config = dict(
    model='image super-resolution model',
    dataset='photos of plants, animals and fungi (iNaturalist)',
    train_examples=77898,
    image_size=32,
    crop_scale_min=1,
    horizontal_flip=False,
    translate=0.06,
    color_jitter=0.2,
    task='super_resolution',
    loss='charbonnier',
    scale=4,
    arch='unet',
    norm='batchnorm',
    hidden_act='gelu',
    widths=[64, 128, 256, 256],
    blocks_per_level=2,
    block='basic',
    attention=False,
    upsampling='pixel_shuffle',
    init='trunc_normal_002',
    residual_init='none',
    optimizer='normuon',
    muon_scale='match_rms_adamw',
    learning_rate=0.0027,
    momentum=0.9,
    nesterov=False,
    orthogonalizer='polar_express',
    adamw_lr_other_params=0.0015,
    max_steps=12100,
    batch_size=128,
    epochs=19.9,
    lr_schedule='cosine',
    final_lr_fraction=0.05,
    warmup_steps=1210,
    weight_decay=0.2,
    adamw_weight_decay_other_params=0.05,
)
Rows from block 3, named by matrix and row number. Rows with one number belong to one channel. Each number is 128 + 32 x the weight over the matrix's rms, rounded and kept within 0 to 255. All counts start at 0. Numbers have three digits each.
# convs0: first 3x3 conv (model.enc.1.1.convs.0.weight, 128x128x3x3), inputs 12-15, a 3x3 kernel for each
# convs1: second 3x3 conv (model.enc.1.1.convs.1.weight, 128x128x3x3, transposed), outputs 12-15, a 3x3 kernel for each
convs0.0:081125143128175147132120145145106091129114077124100091077087099142158122117071044105101060119131092153155122
convs0.1:124132157105113124140137116156146137128091127150145176124105117020025090139118150160145123150136134087092112
convs0.2:125130153112133109193169127160067014112109107100126150113153123173183123132159132115133104108123125101143161
convs0.3:130121153101104097134113116116115112112130115096074094134193152128144131118116126177142157132105135184122109
convs0.4:141136148117130140130138118139131102134089068101106090130216100093134063083017050112125110174172141141172144
convs0.5:114088096151091060185109057128116138158105134162101102159114110190133127139107119117111117128118142080113131
convs0.6:110153162117136144152153182139165201184159170152129124140123127095108117136148152156184201157177186171161153
convs0.7:146113115128156189160174175145130158103126173128105158141128144120109113121085126150137099161191117133166090
convs0.8:130109110108111191116137189113111121092197187120144134136123145115110130117109143086149133110153129141147128
convs0.9:172120149112156081158171077155085180136106156148177126101094114091120157102132115111121126133126139087101086
convs0.10:078117117056100124087145156096156167114139106096093135087179151080151156150157154125120094133137133136130091
convs0.11:099079113092044121133116179213191138200208136155103133144164187196150156130132107108140154117154140135128101
convs0.12:164144148102087081129079100085101044115109034163158091143102177126058112149131157078102127079130169137144196
convs0.13:124176170157140110123131100167147141139084090116124121198144103115146056172180067129132107162146113124140141
convs0.14:158132158137052145107132140129097137161112128183148135109116115025093100069122156111142145122154164105089122
convs0.15:137094112090092145091090126165171159133127171080037059125162147116096131126073125143145134141109122146089085
convs0.16:099114113115128107103106108107116108098103113122128147135127123102111142161137148121137125102148175085163202
convs0.17:106115098060132127074097139110126168107105125100074127067113122151139134054138117124116135102122127092112116
convs0.18:122108155167116116193144114101122113105139123134109112174251145111195063138244133138154134192180154149153187
convs0.19:109132132141197141136122096092154112130147126111080127074096057093110053123145086127136142144135154141128166
convs0.20:115147145108120136144140176143102103113128093141151124118176164181106126168093077100120137127147149153122117
convs0.21:111074144087100137119120127127099111126112130118132136121086113096132139107077155136101101097092145092103170
convs0.22:122136136140178092147167075088127183061115196065098187142145095119145132152184122139111122128138138116120107
convs0.23:147171086133144074141104096113094142096105131129155142034117128143119121140177132178138097189142077168131106
convs0.24:120178136146147081166099143108078105085000058143155203104155093132190153149186160069117128101114104124158137
convs0.25:056117169081123162101120166134124114154154139104093089186129159250230184090091077042061087144138138169152178
convs0.26:142170130105133135102102101128107144112095162118125135166148131130131119142112156130070091133109105143108126
convs0.27:115107108164121117135130144114096106120151102078089126085099108140143133130154125099074082063059100059091088
convs0.28:142145157162128123207166167100130121097113153097158157108072121123072129081094101170133046139151100177178145
convs0.29:108141117109102125122085084181120143145128135110124141180189187132177214082105174101095141136124163149144200
convs0.30:094112090111130094112132143106194224134134115129096049131173176157198187126117103122094112129128106153168158
convs0.31:104098107113122142132159156106090118082107121119140135089175160123189134133164139104097082061079080046081067
convs0.32:082116098123137108060101097123059102148081100140069056143154171124095084156149122132111136152126129128136119
convs0.33:154150110191176184172150135094103118116126113127129130125113130131123149105127130102132104088123118085102105
convs0.34:088131116092141165101098138168097094136119126161131133103157199095121143114164141111116111103094064106126096
convs0.35:132120133125098105133112093100031131092049169152120148101151113088131100142104135132154144122126159154128145
convs0.36:077088112071111130074092095096120143051139192093153177104145148089146163099118131090129114074101139064096125
convs0.37:124171153150145137141157166128116088146126088135092090134127139098103100137107124123174142110165154093127150
convs0.38:238161048173109081136128117164133140079123199102100115170125101097126092105164151112108121133111118139149099
convs0.39:113119116127140138126117122149161109163176148148124107137130180104063129120095118150122112098118126120137137
convs0.40:173173145153126144113104115108131090144134127119111121145119102139116122140139178130130136106126132105139123
convs0.41:173122148165128166157135167098083076095102118176151152102127162120102112122116197122148154098106132172147103
convs0.42:084163218101106155182109196117113150085089182102120143105066041140111122122139132119112152146182148111116139
convs0.43:123093083108121120136156136146147132127144096108150164105074046089103084097094116119144128093100122083119140
convs0.44:108126090125129115175193135138163130121112147150131156165145090150176111153163168157180172151144154126134139
convs0.45:128184157134152133104140110036015165106074173185194130153188127085071152088179129142131100107142121110091116
convs0.46:147101103132080115152163116127138119093089112131097086146090142179217150175110070123123115098145124166166114
convs0.47:122100144132110120124114111145092178169075125126117218104071097158118187131136137173127124140131107140129123
convs0.48:117105107079191151117125154133087125197143123083084134093132131142132122130123105116133131108126118118124126
convs0.49:172108129139146106157160148237233149132177144111089117089089061150169117122183183095104099104083088120095092
convs0.50:077120090138144131155118192126155163170124114131159135102047102140094102157149081125130089128115105151124127
convs0.51:116096101122105103158134125198170138121105125149139127123115123124121075074112108109124121116110157151127149
convs0.52:109123116145104148086098112103117106164183099128127060130112123092108089118110069104110118103120137141113119
convs0.53:160162141102140141118142119112148126115144083111114145105164126117147088150153126136124099093094060128145092
convs0.54:130148160190116110166117160091106134113080126165169098093093105098128144116140130175124108191160150133119102
convs0.55:184120153219112168121099125105154108112160128115121129105107107135122092114122102132177191108145178125138164
convs0.56:097104121130102142098090137120153125114238135085207134113106069105123074080109082148133122137104120128137132
convs0.57:103110128118142166160146153181200193154109090118109091151169208121251181093099106145082135179076131129098111
convs0.58:114166132177126161160177153132163173083150143105142110142102121156107110117112125145109097101116127122105137
convs0.59:093137146125133148121157176165169146120103094105093092095069087150073092154121074113127108117157148108158147
convs0.60:170205159149145060140111054075124116085103083082122117186147126133123104110086053198141145121101112100090107
convs0.61:092113125108170129128134124117101138167104181204116137064112114120139186160143147081137141108134138128126101
convs0.62:110094110145126139123083141135105110156117087127115122150044048208034030139160135145125134100107117142142156
convs0.63:178140109164162156088119140068054050114090080202147100110143076043072097078058098198170115170140109161147126
convs0.64:066068105115143135111162124116064113149084127105095112107117090116160117089096099090142076065145138078142110
convs0.65:118125109114123119108129107139116092115137121117096098139173145091098101107088133115144126104145136131174165
convs0.66:080068123144089157106127172174129107160158076138177137127115123165135141173143156106131127107180164118219182
convs0.67:127134104110116106182184142105068076125016056159142088145151114149139063168156094123136091110135086140162117
convs0.68:133086130106087153139121138167101135162166109070068080158171143169097077222209141133114118126120109121121124
convs0.69:096050071191115126132112128080096148080080106102107121086073157103089156111097145114177160128152123170132106
convs0.70:148147113160145094159127062150206073121157144140129128127111122135203117106096118084124093135165153118093125
convs0.71:100119091047126147059157150103108173085093136072094149127080105148111113135114101106118071091120082138124110
convs0.72:108123139136141113132139120127090113098104156121126148090019000127078090193158102141122123134163152138129127
convs0.73:096149094121113119138127167153102108133100094137091102059128172061135156142133071150121100143127124151127163
convs0.74:115088079191102163129098121096118158139181187084212163142164159116148116162146176143119148122078123177142123
convs0.75:137128138149151086153185059146107142167117138107120120084085117097114134114152167124107154128075172134111193
convs0.76:115124103102117094123141145074101098144122090149137105132155146132155135107105104128200140114224213144197183
convs0.77:126108093174158121126168163176143156176112114117121125148174111199208144247213140121154177088145178081158133
convs0.78:154087080219097134125103119122113111188181095168169086090132149127173152171138138178154090101106112154144118
convs0.79:162105072119091113101120114156128130023015116101103171154212157064057110122050119137159142130159148136172158
convs0.80:140119103187066103190107178180126190163163139114122147174137156176157182104083149138161088132158075135120068
convs0.81:153138119098108140112156158094033074113083077132146114167104123144105123165138149103115108091115133115130137
convs0.82:150111134135109109129083109152050079193166105150186162123117105195148140144148155088139146092150140120112081
convs0.83:125214127117200180117148156186129117102078109182090129088084099130104100088097151144115120107112129111088131
convs0.84:160088167178110163139171130120154133123107096122105139129131136118180112091106141099162148098114142090101123
convs0.85:117148099125145100095057164168140090109112114109168127113146088134121099125146113134121097138083095080083081
convs0.86:180123142165123144150114177109095186132102114154165131203114150153089103162094170086169186100113142153126119
convs0.87:078119136132115122133101130100155102120111079124130069169146111126184114160161133083150129087125130147160141
convs0.88:088120146144118089134114093125190132100163176176187110170123062143199164064112165106134139133126143165132138
convs0.89:110118127089091122123130126112100131121108094127095057112089116143119079143199153163187163140148104114114086
convs0.90:104094104083076150134082134101098098073119137081110110150104072134112101120074055093092143115061120114111138
convs0.91:106132181111102151138165139109094118168116100179106098118108129144225156144227157147160113125132083156094061
convs0.92:094140124106154077116104114098122118122163159144134104102125098114055083105132148087118122125138159172142163
convs0.93:142100126137138160115080088130143122142140072143166135182159135141129139138135139089133156092131122135147107
convs0.94:109101128115145149136161114105109143162097104097114099056138196144111152140075050094101136128170168132192151
convs0.95:167132109120111086127155083083195175136152123136113106149165169097112129127114109094126100104108057125150119
convs0.96:191114168119124121107103137128119088141117107085098115156119067111077077136086128125117151133117162109114148
convs0.97:133150117108126124140140108102129145068020057119098115116127155117077106119095085105117146113153167114157163
convs0.98:141133122097136135130171166152133113134132136116148090091195165096134178117101238128125135102119099082106071
convs0.99:163129148195167104138135102087112145183119092178164135138103021130156075144149114126153142112106150139076163
convs0.100:172103156119188136106209096145169134156102067188092070094113112111147137146111088157160146107139099134138074
convs0.101:138159127135170164094093094096132120153219170118132134131121143076095140089111152138144122138137093091101050
convs0.102:162145100121082081133104112141130081155126077161163098161148134136182114108167127090115103117138117171150110
convs0.103:137115119119082099123083155128115131058144232093065146141118108106132078103147191151136112153138096146140128
convs0.104:139112124150086057161127092111069050176121106154099116025035039042078105096101077115130112110148149102155172
convs0.105:156170147073125146086113128078116137050094138133127107099090132102115141041085075190136127165096098192120116
convs0.106:132126128108075193090128126148166163128094122141142152137111061132131100131070107181139100145141126132096126
convs0.107:084119113050180047132128086111120109120097148110122192141067148133085104089145119128077117115072109136101138
convs0.108:122126134147099128115132085082134165083087170114103126116113140138134142072095103146123151179138166127112144
convs0.109:152166139059096118084161184079094136124202162173157135131065037116144160167255211092117110093076089132088074
convs0.110:136099128145131149147156144151194156112088129136147144116036114138141128195255165127136128067114143135116105
convs0.111:150170140145131108165153066114103074136122138139111162060082146061122171150164189129108150182152142219175147
convs0.112:116106081123113155146143167057049195085089178107148104033033210089076149109099077103125110074135104069163095
convs0.113:108138140128072165173103164143137087082088070116138123179170241161123185192219255166146140139122098112102131
convs0.114:122136098094073088101102108101117099121120115115129139133176132184165150195121134097106131151133176143156164
convs0.115:085108099094167112091181135114121148097099130080091107160197174157214194119117117113114138152121169128106126
convs0.116:115137109081129125072139099136108083170128104141138115160085135167164104129110113097104153124088147098133137
convs0.117:158149087182118085116141116145127115126141151103121085140111077071132149125211236150083120177113112148096135
convs0.118:111127136125124108122149132127187149076083071164093122123131149108074115064012061177137136164147124192187152
convs0.119:133204199136085117086087119143103125145146189175133196173086106090033119109137181110148158158136137187168142
convs0.120:116096121164115154179156123054041109089070124122152185116131114119125121128135111122109093150159159116117133
convs0.121:154125139125113112126123108132149125085060104136079083165158228092106133102016062162106137180136143181135144
convs0.122:129136104169148118126079122120091075140064040113130155140161141083082086180121120133135131144104119123110095
convs0.123:154143103133124087183161140123114148112147164091078123082113104132095072171178139130121119123125152137112186
convs0.124:174117099157107087153128118088081107130156169145128138084094161100135167136140103128120156137165155146173137
convs0.125:104115101128131118109139133201154145120158166128178156147121145143153141156150149136123126126120145153097140
convs0.126:092058103110109139117092105099118151077108136063094128149144168190142140117071071174114119189137133166091113
convs0.127:185155136117171170117163133138128137088126117144107090110149154107144122077110124111132123094105112089100128
convs1.0:135167170116107091092137148140156124136130103121143162108117144105116114104146131145116075188150060175135096
convs1.1:138119113124102054142188163135063055156129140175139124154130147129108081162116172132153126140170149143164102
convs1.2:135193103094108095140116165132076130151144173145141185142135127100134133126125122115181150132133160121176180
convs1.3:160136128127157143110132170177105137129082132116096131120133142114115126101114109117170166147148160161136154
convs1.4:144177111133188159090119129116121162081066085131099091094072077123130181077121147162113071158109110156099085
convs1.5:081149129159127064198119149059215128081192127083150108080124136038143134080127147104122085091095036111124104
convs1.6:115131132159097145093097104162145092113051030142097100128133176139134129158114123145154170077088073116095076
convs1.7:064110207057130175097124143095091132098124192115198193130156093125150080143166131126089129112052126126065102
convs1.8:117129167136153148126201126100110125113156133098145197129157131129186183158166130135101125098141135083154196
convs1.9:139085124118159213120121156184108150124070145181114151121095146122124128098104138076193170087167255147147165
convs1.10:176129187186129081140145115082142099114125149144140164145171190167136180171171204173201166166148136104112115
convs1.11:112116164177114204152128160083062089128084086111060088111146128131157108163203113070098134117119177142159146
convs1.12:146095143102070072132123085180124057176129109105134108176199202151136183132114124126116122128166145119120130
convs1.13:083095104092075122069053124113111100124087109135133174100134107150143138141099121117127132111127135104147147
convs1.14:114109117181133208092107110070080086106117141165139122112108103119132132094097166170143114155171136121112109
convs1.15:144118114175159106118128093090130170122142166048064139173153121110157166111122146103107118091067124134138155
convs1.16:166175147113174179122150158167137152177131142148122141157136092173173109171158108145087082128064081173125093
convs1.17:074115152106148153119092132117134204101074116112135185143155086130158175114144104144155160130116155105087130
convs1.18:151159118139148159108152137154145128130151125123148142126093077135137081145154069109110080102107089106125160
convs1.19:145154161147086103151093169110094073172148125155137127154137141134158137139169108100129117102179140111149219
convs1.20:156126145158082090125131179080094070145158117172116139163112150131103083127161103153130134143154184100089178
convs1.21:127139132213168184151128148117138130157147132143134104105141129081170076165155106147076105176111180128092137
convs1.22:134118087144088067203081141143150101147130108162098146125156144120147091092166081098105111143120125142103105
convs1.23:169140131169108115155167170130195142108130145157200195138088091133115124155158174181162120190176097130140119
convs1.24:092111110091195189138145118160158134114112146174174117163111149162120074124157144110148115080127174081146129
convs1.25:114098117116095107131141110130163163150197160069086094129116127119051046152132144100139125153143068121106039
convs1.26:091159156155137148116119168206136106177168163161133149132149131106097076181142161179141116099091105091117127
convs1.27:119139115135149167122080084145137158161153144121117120099115063109127127125141160145162176154152188125110132
convs1.28:187145112135140107145114104177131105156140150115134131124112097133129119143129148143093160119136158101136162
convs1.29:162176153125156170137100171121182147127158147082074108142102151102116045083040061104196147115161128135208110
convs1.30:124093116118108128157143134084138079143137097069119105172148141105088120102077147103104159126141133161116071
convs1.31:116111120100110158122114101107124139098105174149150178109082145108112121099068111115148131105165160093145146
convs1.32:091133163094104122184152094132142111177216147191177132203187148111116063189169097125125136138099130133142184
convs1.33:174132120234164177110120108138147062154135044147130067140123096193163157184134164114101144121152163096145174
convs1.34:083084106108111050137159068100129096172153099160115095134156135125138103145106079156168128158161139151147104
convs1.35:134135130120101105131144169186163164139125125158136111124117111129140087115121059133133148117080142124147184
convs1.36:150148091145206094116213128067105150070104109096134105118140139063077097076097148131121090152184133129178168
convs1.37:111119098090071087112087088152103121136187166180174145134117109089126121090118103115181185170235172106136112
convs1.38:103111130139127145163156111107153178069155135126186183080114171131189153137100112147093096179191183103182150
convs1.39:135157164152196168130160144110127153078109167134135162117098138124056077136102099136109179174163146148141112
convs1.40:146115155177118080117135081084088059103144118115138106148135124118149123114157107153084157098094172091111163
convs1.41:098159133064070054129111160073073044100164139133181131131147092121153094114166116114113103125121073137192121
convs1.42:147054121086107161135190145159118104159117100124164133132142091127116095148161164181137101168134105120115134
convs1.43:118159074134147045164170204131130058111167139150208191148105105135135108153182166154193164116125177129132127
convs1.44:123133161133136133138152149161158104120100134189159149131135154114093092140115132111113144119081058130061035
convs1.45:112098136106045130123142103121087097087195183090124110115134116126105102161203138120115152134130126077104161
convs1.46:113144153186106113168096099122176111101107152096132178103126149148184121117068182133128113108097093159164166
convs1.47:113086078160120131125136137093100026123197133125111157201200131112083042148200114123126094120211186132108083
convs1.48:111109127126202085133082087133109148123072167156112132140142149124142173160145127094158138106050117087073040
convs1.49:088111105127132089161126135056106079183135138110091114151148146090132116176142133162109100109105086087079084
convs1.50:126064091150194119066145146111091164130146165124126116128113092108140171156132149143104130175172231123142141
convs1.51:100174160186155108105105131162132113099094084090101131148103122120134096103097121158162119163132150142105115
convs1.52:091106108115158140070205156175150168136097135167099197116077078118137136159151076148089081111124130104098146
convs1.53:121124116163169142149135249165105064160171135117140104095112120096112086117168125123170120135138112150162114
convs1.54:168111162129053158070093070152165119111121103128152204127140175148139225091075061109103162126089062121127145
convs1.55:157099099113061206085094166144070101188138122141127144120148095106142146102134119185157128131085147135014091
convs1.56:100094095081065159117121183160084133149078151126115104178168165147126147178147164138175187104074142114090171
convs1.57:081081092164152135100105128106182150106143113068115083135137157080136068139108134144142130091107151060128115
convs1.58:124087096146149164043177143134161187137135164135111142133100080166102142181114126084088069125202171118174187
convs1.59:120102109135163123134122081082091166093124173097125156112151134141133155118137168124121132111097171094067113
convs1.60:128141144186204173155101109137144149129091105153108127139107118179152172159141150124167132116126120118089085
convs1.61:108107126161130076163147134112149095110168109140151129119074092149116086124178079170140129202211121128177134
convs1.62:090085063063095054134218164156119143177094070124092108081086110088113225119157214153104169167134120174110186
convs1.63:148150098126120128153121191075088189101126151080071101134158140085102103087094092126154080082118081111116053
convs1.64:105105114130108109132080141151152131188170126163139125094102127099098097139145121154111149140113122119120099
convs1.65:144125138067125127110200161096077096158127118064083120151143139140123117137163172131105124155065064137123094
convs1.66:144116199133134129117119114143134162092148187130107132139105123147086170154104126106096109115161168060121162
convs1.67:124129113129098098163097127154136117136115112110089099087104145111066153167116149132109082084100063114139115
convs1.68:125200174097120115091079113091164156117172203098119164084106119121114067113157132100119162144147116143162126
convs1.69:095074114102099154148113163094062091150114120096117136141167131119125071127182149119131136107147143122132107
convs1.70:060151140131112107147151121160119171111083141162153154081081128098164148136101149110135126131121135132146154
convs1.71:156129128164147120158132121127145148131121123144150178151113099142111067173139079145158164162210233138177176
convs1.72:170097094171112186118128177140125156082084139099114152071068063087046085126077135114067086122070082103070116
convs1.73:114132109095144098140218098124106107189129140121120145101158126120132162107144160109091146089075102163131148
convs1.74:107132150178165161086195120106171111051095136141127135155131141092087106092067092083129155104115036097098071
convs1.75:118120131156120106255049171150159128113102131126098124113178154112156081159136114137139139161083128140094120
convs1.76:120147149098127170074116107111153132143167082173173145188160092209226141112140068138129139152136127178129080
convs1.77:152092111123095093149159157169130083150106072202171137082074086119121091102104104120112118146120084174184144
convs1.78:150166132083155177086144227143129124196103145130099144155163160131143173144157180128166163103131240103095161
convs1.79:126085105140163137119096099131170192133093134160136155139070063162160156125154174156136100077066111132062137
convs1.80:156129114170120152078120042135068151161173140141143103152137082129128114110135100099123164125100135087046126
convs1.81:114131107137138140181151104145122080149174128126121107121142124134116118164157156113163162149110124138112166
convs1.82:136110123141144155105053123186144123130088076174167114138086113151104121128078103106171190128115116110115110
convs1.83:108112062125133000099127063051136124157155178092145156204192164086097113118125146177121157195123085137109088
convs1.84:096095115138089134107063161123105075157136101111149116122076149119106095102136112091111116097133191144164166
convs1.85:149124088165198130166122089131109108118117137170138122108084117153152119158123094083142181087132208117092100
convs1.86:123113099087131155057115099148143136106146116133127109119123063122125077121113093124109145114137124100163144
convs1.87:153158095117141124106143127157131118121131132127129147139149128099156114115131136108111121115105129112165128
convs1.88:130132160122141141142121115089164097092128107165191172108136174174166152179151111129120141144152205156107147
convs1.89:177175171147116086128178098139133098119134116071106084105157142133162144169194150094116242066100255120089177
convs1.90:102093127123136101086129074125141103162172139139146153134133126171145133121107101152108125196142178168180170
convs1.91:111086128072065152103135151134120115129098110159168152146136091121156148039146137177146119111137089110156105
convs1.92:150159169110158188122124089111147175046069087121133155107130134112088131121186126120090148081145100091125136
convs1.93:124134122149091114141102153150153113097091114138123135092123132066086062073060046125113128168110112150114114
convs1.94:091107120089089136066119099108123100076126148084127135092127134155153157117115163141130132169169130118117076
convs1.95:109103089182067062128094120118149150150144130137115125120146142117141124116132159150115133129126089131133160
convs1.96:113138118085172174133095177100119191108112163097166157096155137082137153059122135076072115096100138125102139
convs1.97:102084068171131103161150125094126123070128142160116105125073130156086086117155145122134105101154142118119171
convs1.98:090062108144108081127120172169110141119080159141151168144141130149188180113161163102082148120086129126096156
convs1.99:128141174092077115197130163083162144087177136137152154072099106118120060146139088098142135052074071087087123
convs1.100:142118100177102127098089158199133157214108140204124199120157119112124135141131114143104091166130099160159208
convs1.101:108123128106081111074150196146121096113131084169249175117137093140107095119109127165135107134178102129214189
convs1.102:112134105061107130139127162082117129105131129113139130168170203116160153141167104141127108139095099174174144
convs1.103:091091127151120128081157074147113133098171137117188215103148089067175181076074088111126163145082100161060124
convs1.104:134154103134147116185185126118100127163120114127095107138080115123077116118085131135103113159120096145112083
convs1.105:164139182166115157121100129103102100121083113165173133109106110117140157100097124139114120142115107089091086
convs1.106:137168115144157093125157098127108148131090140150077129157110164179142141138137135161109146146109140147130145
convs1.107:109083149138188107159127083125062111127123121098095125116197140112148095120138023110098108140165140145141139
convs1.108:182161119123108091099094086122126142124122151118090096126089119118117127098087160127095134125082138153124125
convs1.109:109162166140137124095131138151107082090080123114118107134129072114086119133107153159148159178159103190137135
convs1.110:116088098136164180121053113148150132082057083149162148086145082097155132090101085106134167163142162135117141
convs1.111:088122109183151139126137091100162185143179191133102106141129136077101145109141181089089084111177101124139113
convs1.112:111118122174112169179144151105213147082158128151148137149137085105205110118159158135149139129085124147179118
convs1.113:101141184108114089179164123112148140082061112188182195039108123021089135020086115131128163142102174094061114
convs1.114:113114089108109131113130171064088164090103153130108142149095122178149073129119102149180110084096115145174171
convs1.115:092101102076153114117144144095070155132089173080070132170090122132098121056066108116132206124065119115085038
convs1.116:085130171139117134131076108180148119126089133170113123104096120144173089176104100140138101174123149121122098
convs1.117:129193132108167137118117099191133142105080124174143160057088104117117138120124092130124119162112139154066159
convs1.118:103107137129134142137119051121145200084081103062101155187098069154132151025059086108107089050035087070065152
convs1.119:106132142114143128197196139095097135108099141100086104159141158151135131146115110171107123189118119127123111
convs1.120:153107110123089123086092111119127070150164137143145113184211199121072129098072090126156142111184209147119129
convs1.121:138150116181209158164092122116196176082090110124175171140140144148219176123148082113119116094084101066055093
convs1.122:105167140074078099176174139056117082148185139099153089148133126161086095164183136119156122088156157105164173
convs1.123:119143111118126115088124184116053059118088116099069092131097073130082104155109116135138142088143148153155145
convs1.124:169157085143153129140145126118157151078104110050085092095120127157138108172136111124091073113144116106165137
convs1.125:131126163136182178191121098098125118101098078117136076103088156112122145074115136101170145136175215122153133
convs1.126:124161150091131123146158148105112134103096103121140190130155145090105129153116117160135116171123103162116116
convs1.127:122129156103052112144130173176069072134112126194159138159149167147144123115116096128115136120136184131130190