From a checkpoint of a small image super-resolution model.
Model: 14.3M parameters, 32-pixel images, norm batchnorm, activation gelu, widths [64, 128, 256, 256].
Rows from block 11 of a small image super-resolution model, named by matrix and row number. Rows with one number belong to one channel. Each number is 500 + 50 x the weight over its row's rms, rounded and kept within 0 to 999. All counts start at 0. Numbers have three digits each. After the name is the row's rms in percent of the matrix's.
After each channel's rows are labels from the 100 images, of 14976, where the channel reaches its highest value: "patch colour" is the nearest of a few named colours to the mean colour under the peak. Only what is clearly more common there than usual is listed. The data: photos of plants, animals and fungi (iNaturalist). In brackets: how many of the 100.
# convs0: first 3x3 conv (model.decb.1.1.convs.0.weight, 128x128x3x3, each kernel summed), inputs 86-127
# convs1: second 3x3 conv (model.decb.1.1.convs.1.weight, 128x128x3x3, transposed, each kernel summed), outputs 86-127

convs0.118 093:531411457467490474525478500515521632468528493505448492531483489469459511477510512505498492483708479450487615532446538414497427
convs1.118 066:501540491527430511483490542460513413443478472425488437453425497410532512571479421514486500502369557523552368446453465476506452
patch colour: grey (68)

convs0.63 105:417490498471454497502484482491460583558531442516526463532513441496471506504520506490524494508666422467452640530501514452441533
convs1.63 071:474563552502443544513528538483508460382472483442463498442413520404498498549462496499521495500400527591567450458498518493530449
patch colour: grey (68)

convs0.113 084:501561540502531564419446423523385586475553516530515436494498524473533530453505425443534492463616446517502620534477493504563476
convs1.113 054:503416472509439560525527524558616437582596478528414492492455492487441469542570421547459458482486508461594453518452503492575504
patch colour: grey (68)

convs0.27 095:510457444483496441502483507497494634522488478487492491500456484485479531449507479476462496471667443478518677565462530490500500
convs1.27 076:505547510520456505496480574457489425454487491454477445441409496420498516575505436509500494512362550537560382468472501471500450
patch colour: grey (68)

convs0.5 081:589377485416487497566459483494490454373478542503495401495506491468492506479499442509504494442453496541369495446491497468542489
convs1.5 124:461607521551412521467499538460579641548572538510465595433587470455584569511417521477440476422483522507526512506459468415565466
patch colour: white (43)

convs0.64 090:484565530571495447507580516527504469401404588524411490474541516466522567488478583493498495469566462454546440513553483416508500
convs1.64 107:503476544521556464454544411473537488569574522487560542499510546493335426492496556479425468468513359502518517437557447492543436
patch colour: white (25)

convs0.12 095:514518338439471541426457616465535525423534476502507478520472504436454495484500581543601592445484496473490492430413550476449614
convs1.12 118:487521484511466603585523576501495525534548571461534449509576478505598512443482528518422554492552469444437485495548509518471476
patch colour: black (41)

convs0.120 105:483395485527464584479491516547572540484411527538485478497515547478477441476381538432472510533474430516409523470526504456519540
convs1.120 104:506496578449515476520450473443470525451509455510462535436488496444606540418556477602552479535473465484540550506425559485553475
patch colour: white (29)

convs0.69 091:418553509487438526514391482472400513434560450612525467480563445529492510497375530541545505518448469468489552516521452553456507
convs1.69 078:537486526522446529386558595520449469451566484467470403542494479574607485558498528494498420497497396410487434445449504436454520
patch colour: white (35)

convs0.43 100:442477453549535494501449490509493585521551446549575470465440511487487528432505484548558548385491471485587599479446558585545363
convs1.43 086:481470493508467521583580511549438540450489429394489563492429532444531435501535559415448451588471614429444568505485540526457524
patch colour: grey (67)

convs0.70 120:490447495487546457541551467494480521535585466404541478478479444452548493399473515530619497440487548504505535604474511551529457
convs1.70 107:513507553599467575479539472570520516466517475589466468489531550577575501575418574541382501526549519453563445436486575401485503
patch colour: black (29)

convs0.77 094:511483470487485464545515503519505608525519512499459499519447507523436474471480467481457488461669500484491650557500493477503501
convs1.77 086:503546503518436508496503575435516442476457486449487447445424508415509530563484425507493476491371524560550362458465498460488420
patch colour: grey (68)

convs0.80 110:512397474494559530460538450511511588468434456478512448438537461441469484550442560541543489496476561496451482476645484436542439
convs1.80 082:519483564497471515508514489581422510499468465557469508466466543524398556567552595561493451557545352531440505511494524544578533
patch colour: grey (68)

convs0.90 111:531517503529421489478440518441475479435502450514444476468466496415533537549574506530556444502516527537503483559455501570523437
convs1.90 101:458537497402583463601457495507490495576508550426512501435502478504519523480512476560535437556407480510414509453553439465532499
patch colour: black (25)

convs0.24 095:440504475520491514634582580449474603438474490480414402445436512467497439417513467449429482467505499471510477523539423501504541
convs1.24 082:593535490537466425430491387522472612512494533538435602506543501494547504470475519503540465474524442428519491466432549387443350
patch colour: grey (67)

convs0.108 084:526477517489474528454536443534405584398488548496443435512514487609599564490413549446427553451517530506511509490582479413543480
convs1.108 085:566509523508516508408398480445563493544473526598564475466538552497491451535565485455414516507538455417427446595542566430455475
patch colour: white (25)

convs0.33 105:402470462528429533560464570558438513477398516421477446580534500452498483497493506487498447604494525425503481536446451470483526
convs1.33 124:542466488539519524489434457489481513431514579539605562499479574422524429512494493527545498368493473516517496564563471490503473
patch colour: white (29)

convs0.9 093:485492560472485488670491479523387555494477455417516463524547606446458471447519505452453468450489507474463486623434480479422512
convs1.9 124:649444483528467422329552452389528533499485531557466453533539550399543448506457510489500473488503455477467553493494488476480452
patch colour: white (50)

convs0.97 076:473379453434465531533433488497493506417484538466459535586561414482482599474477536544517346563512485501506550414459487550464515
convs1.97 112:532520515487574455428439473527438542572546503572493487436509554509588498528526465468421542379547457549484475518528508506457426
patch colour: black (38)

convs0.57 097:483503462496506445500483511488502620517487493495444497502476515509438496455532498479514531465678460487473652569455501479494538
convs1.57 090:483534487511426487485483553446525410450472494443489454437418488425490529558501425507484484502378552548564374461459492452481439
patch colour: grey (68)

convs0.107 097:481524487500518516501487492501541661534487477503457482499485494476460462440474489490469494515663478472510710588499528474478494
convs1.107 071:507524494504440524505475564461521409469463500433480444447424491421522509557486457504482496513378507525538385463471506455503422
patch colour: grey (67)

convs0.13 108:520499472505504475518482489515498642531521541472422488508465488502444515456506468498494497477704455517511675559476515490524464
convs1.13 102:500543494512433506485483565446522416450469483440479446413417496432508524574483425506485480515370543565547380457464515472485436
patch colour: grey (67)

convs0.37 090:470574528460507534541405543482473516442407478517474465507494497460470484465460530500487510535538491412516441552462516484474522
convs1.37 098:534482599444554470503561478466524536493583453472533541457509543575427507523555493576528458482429438514473468469611393550458481
patch colour: white (25)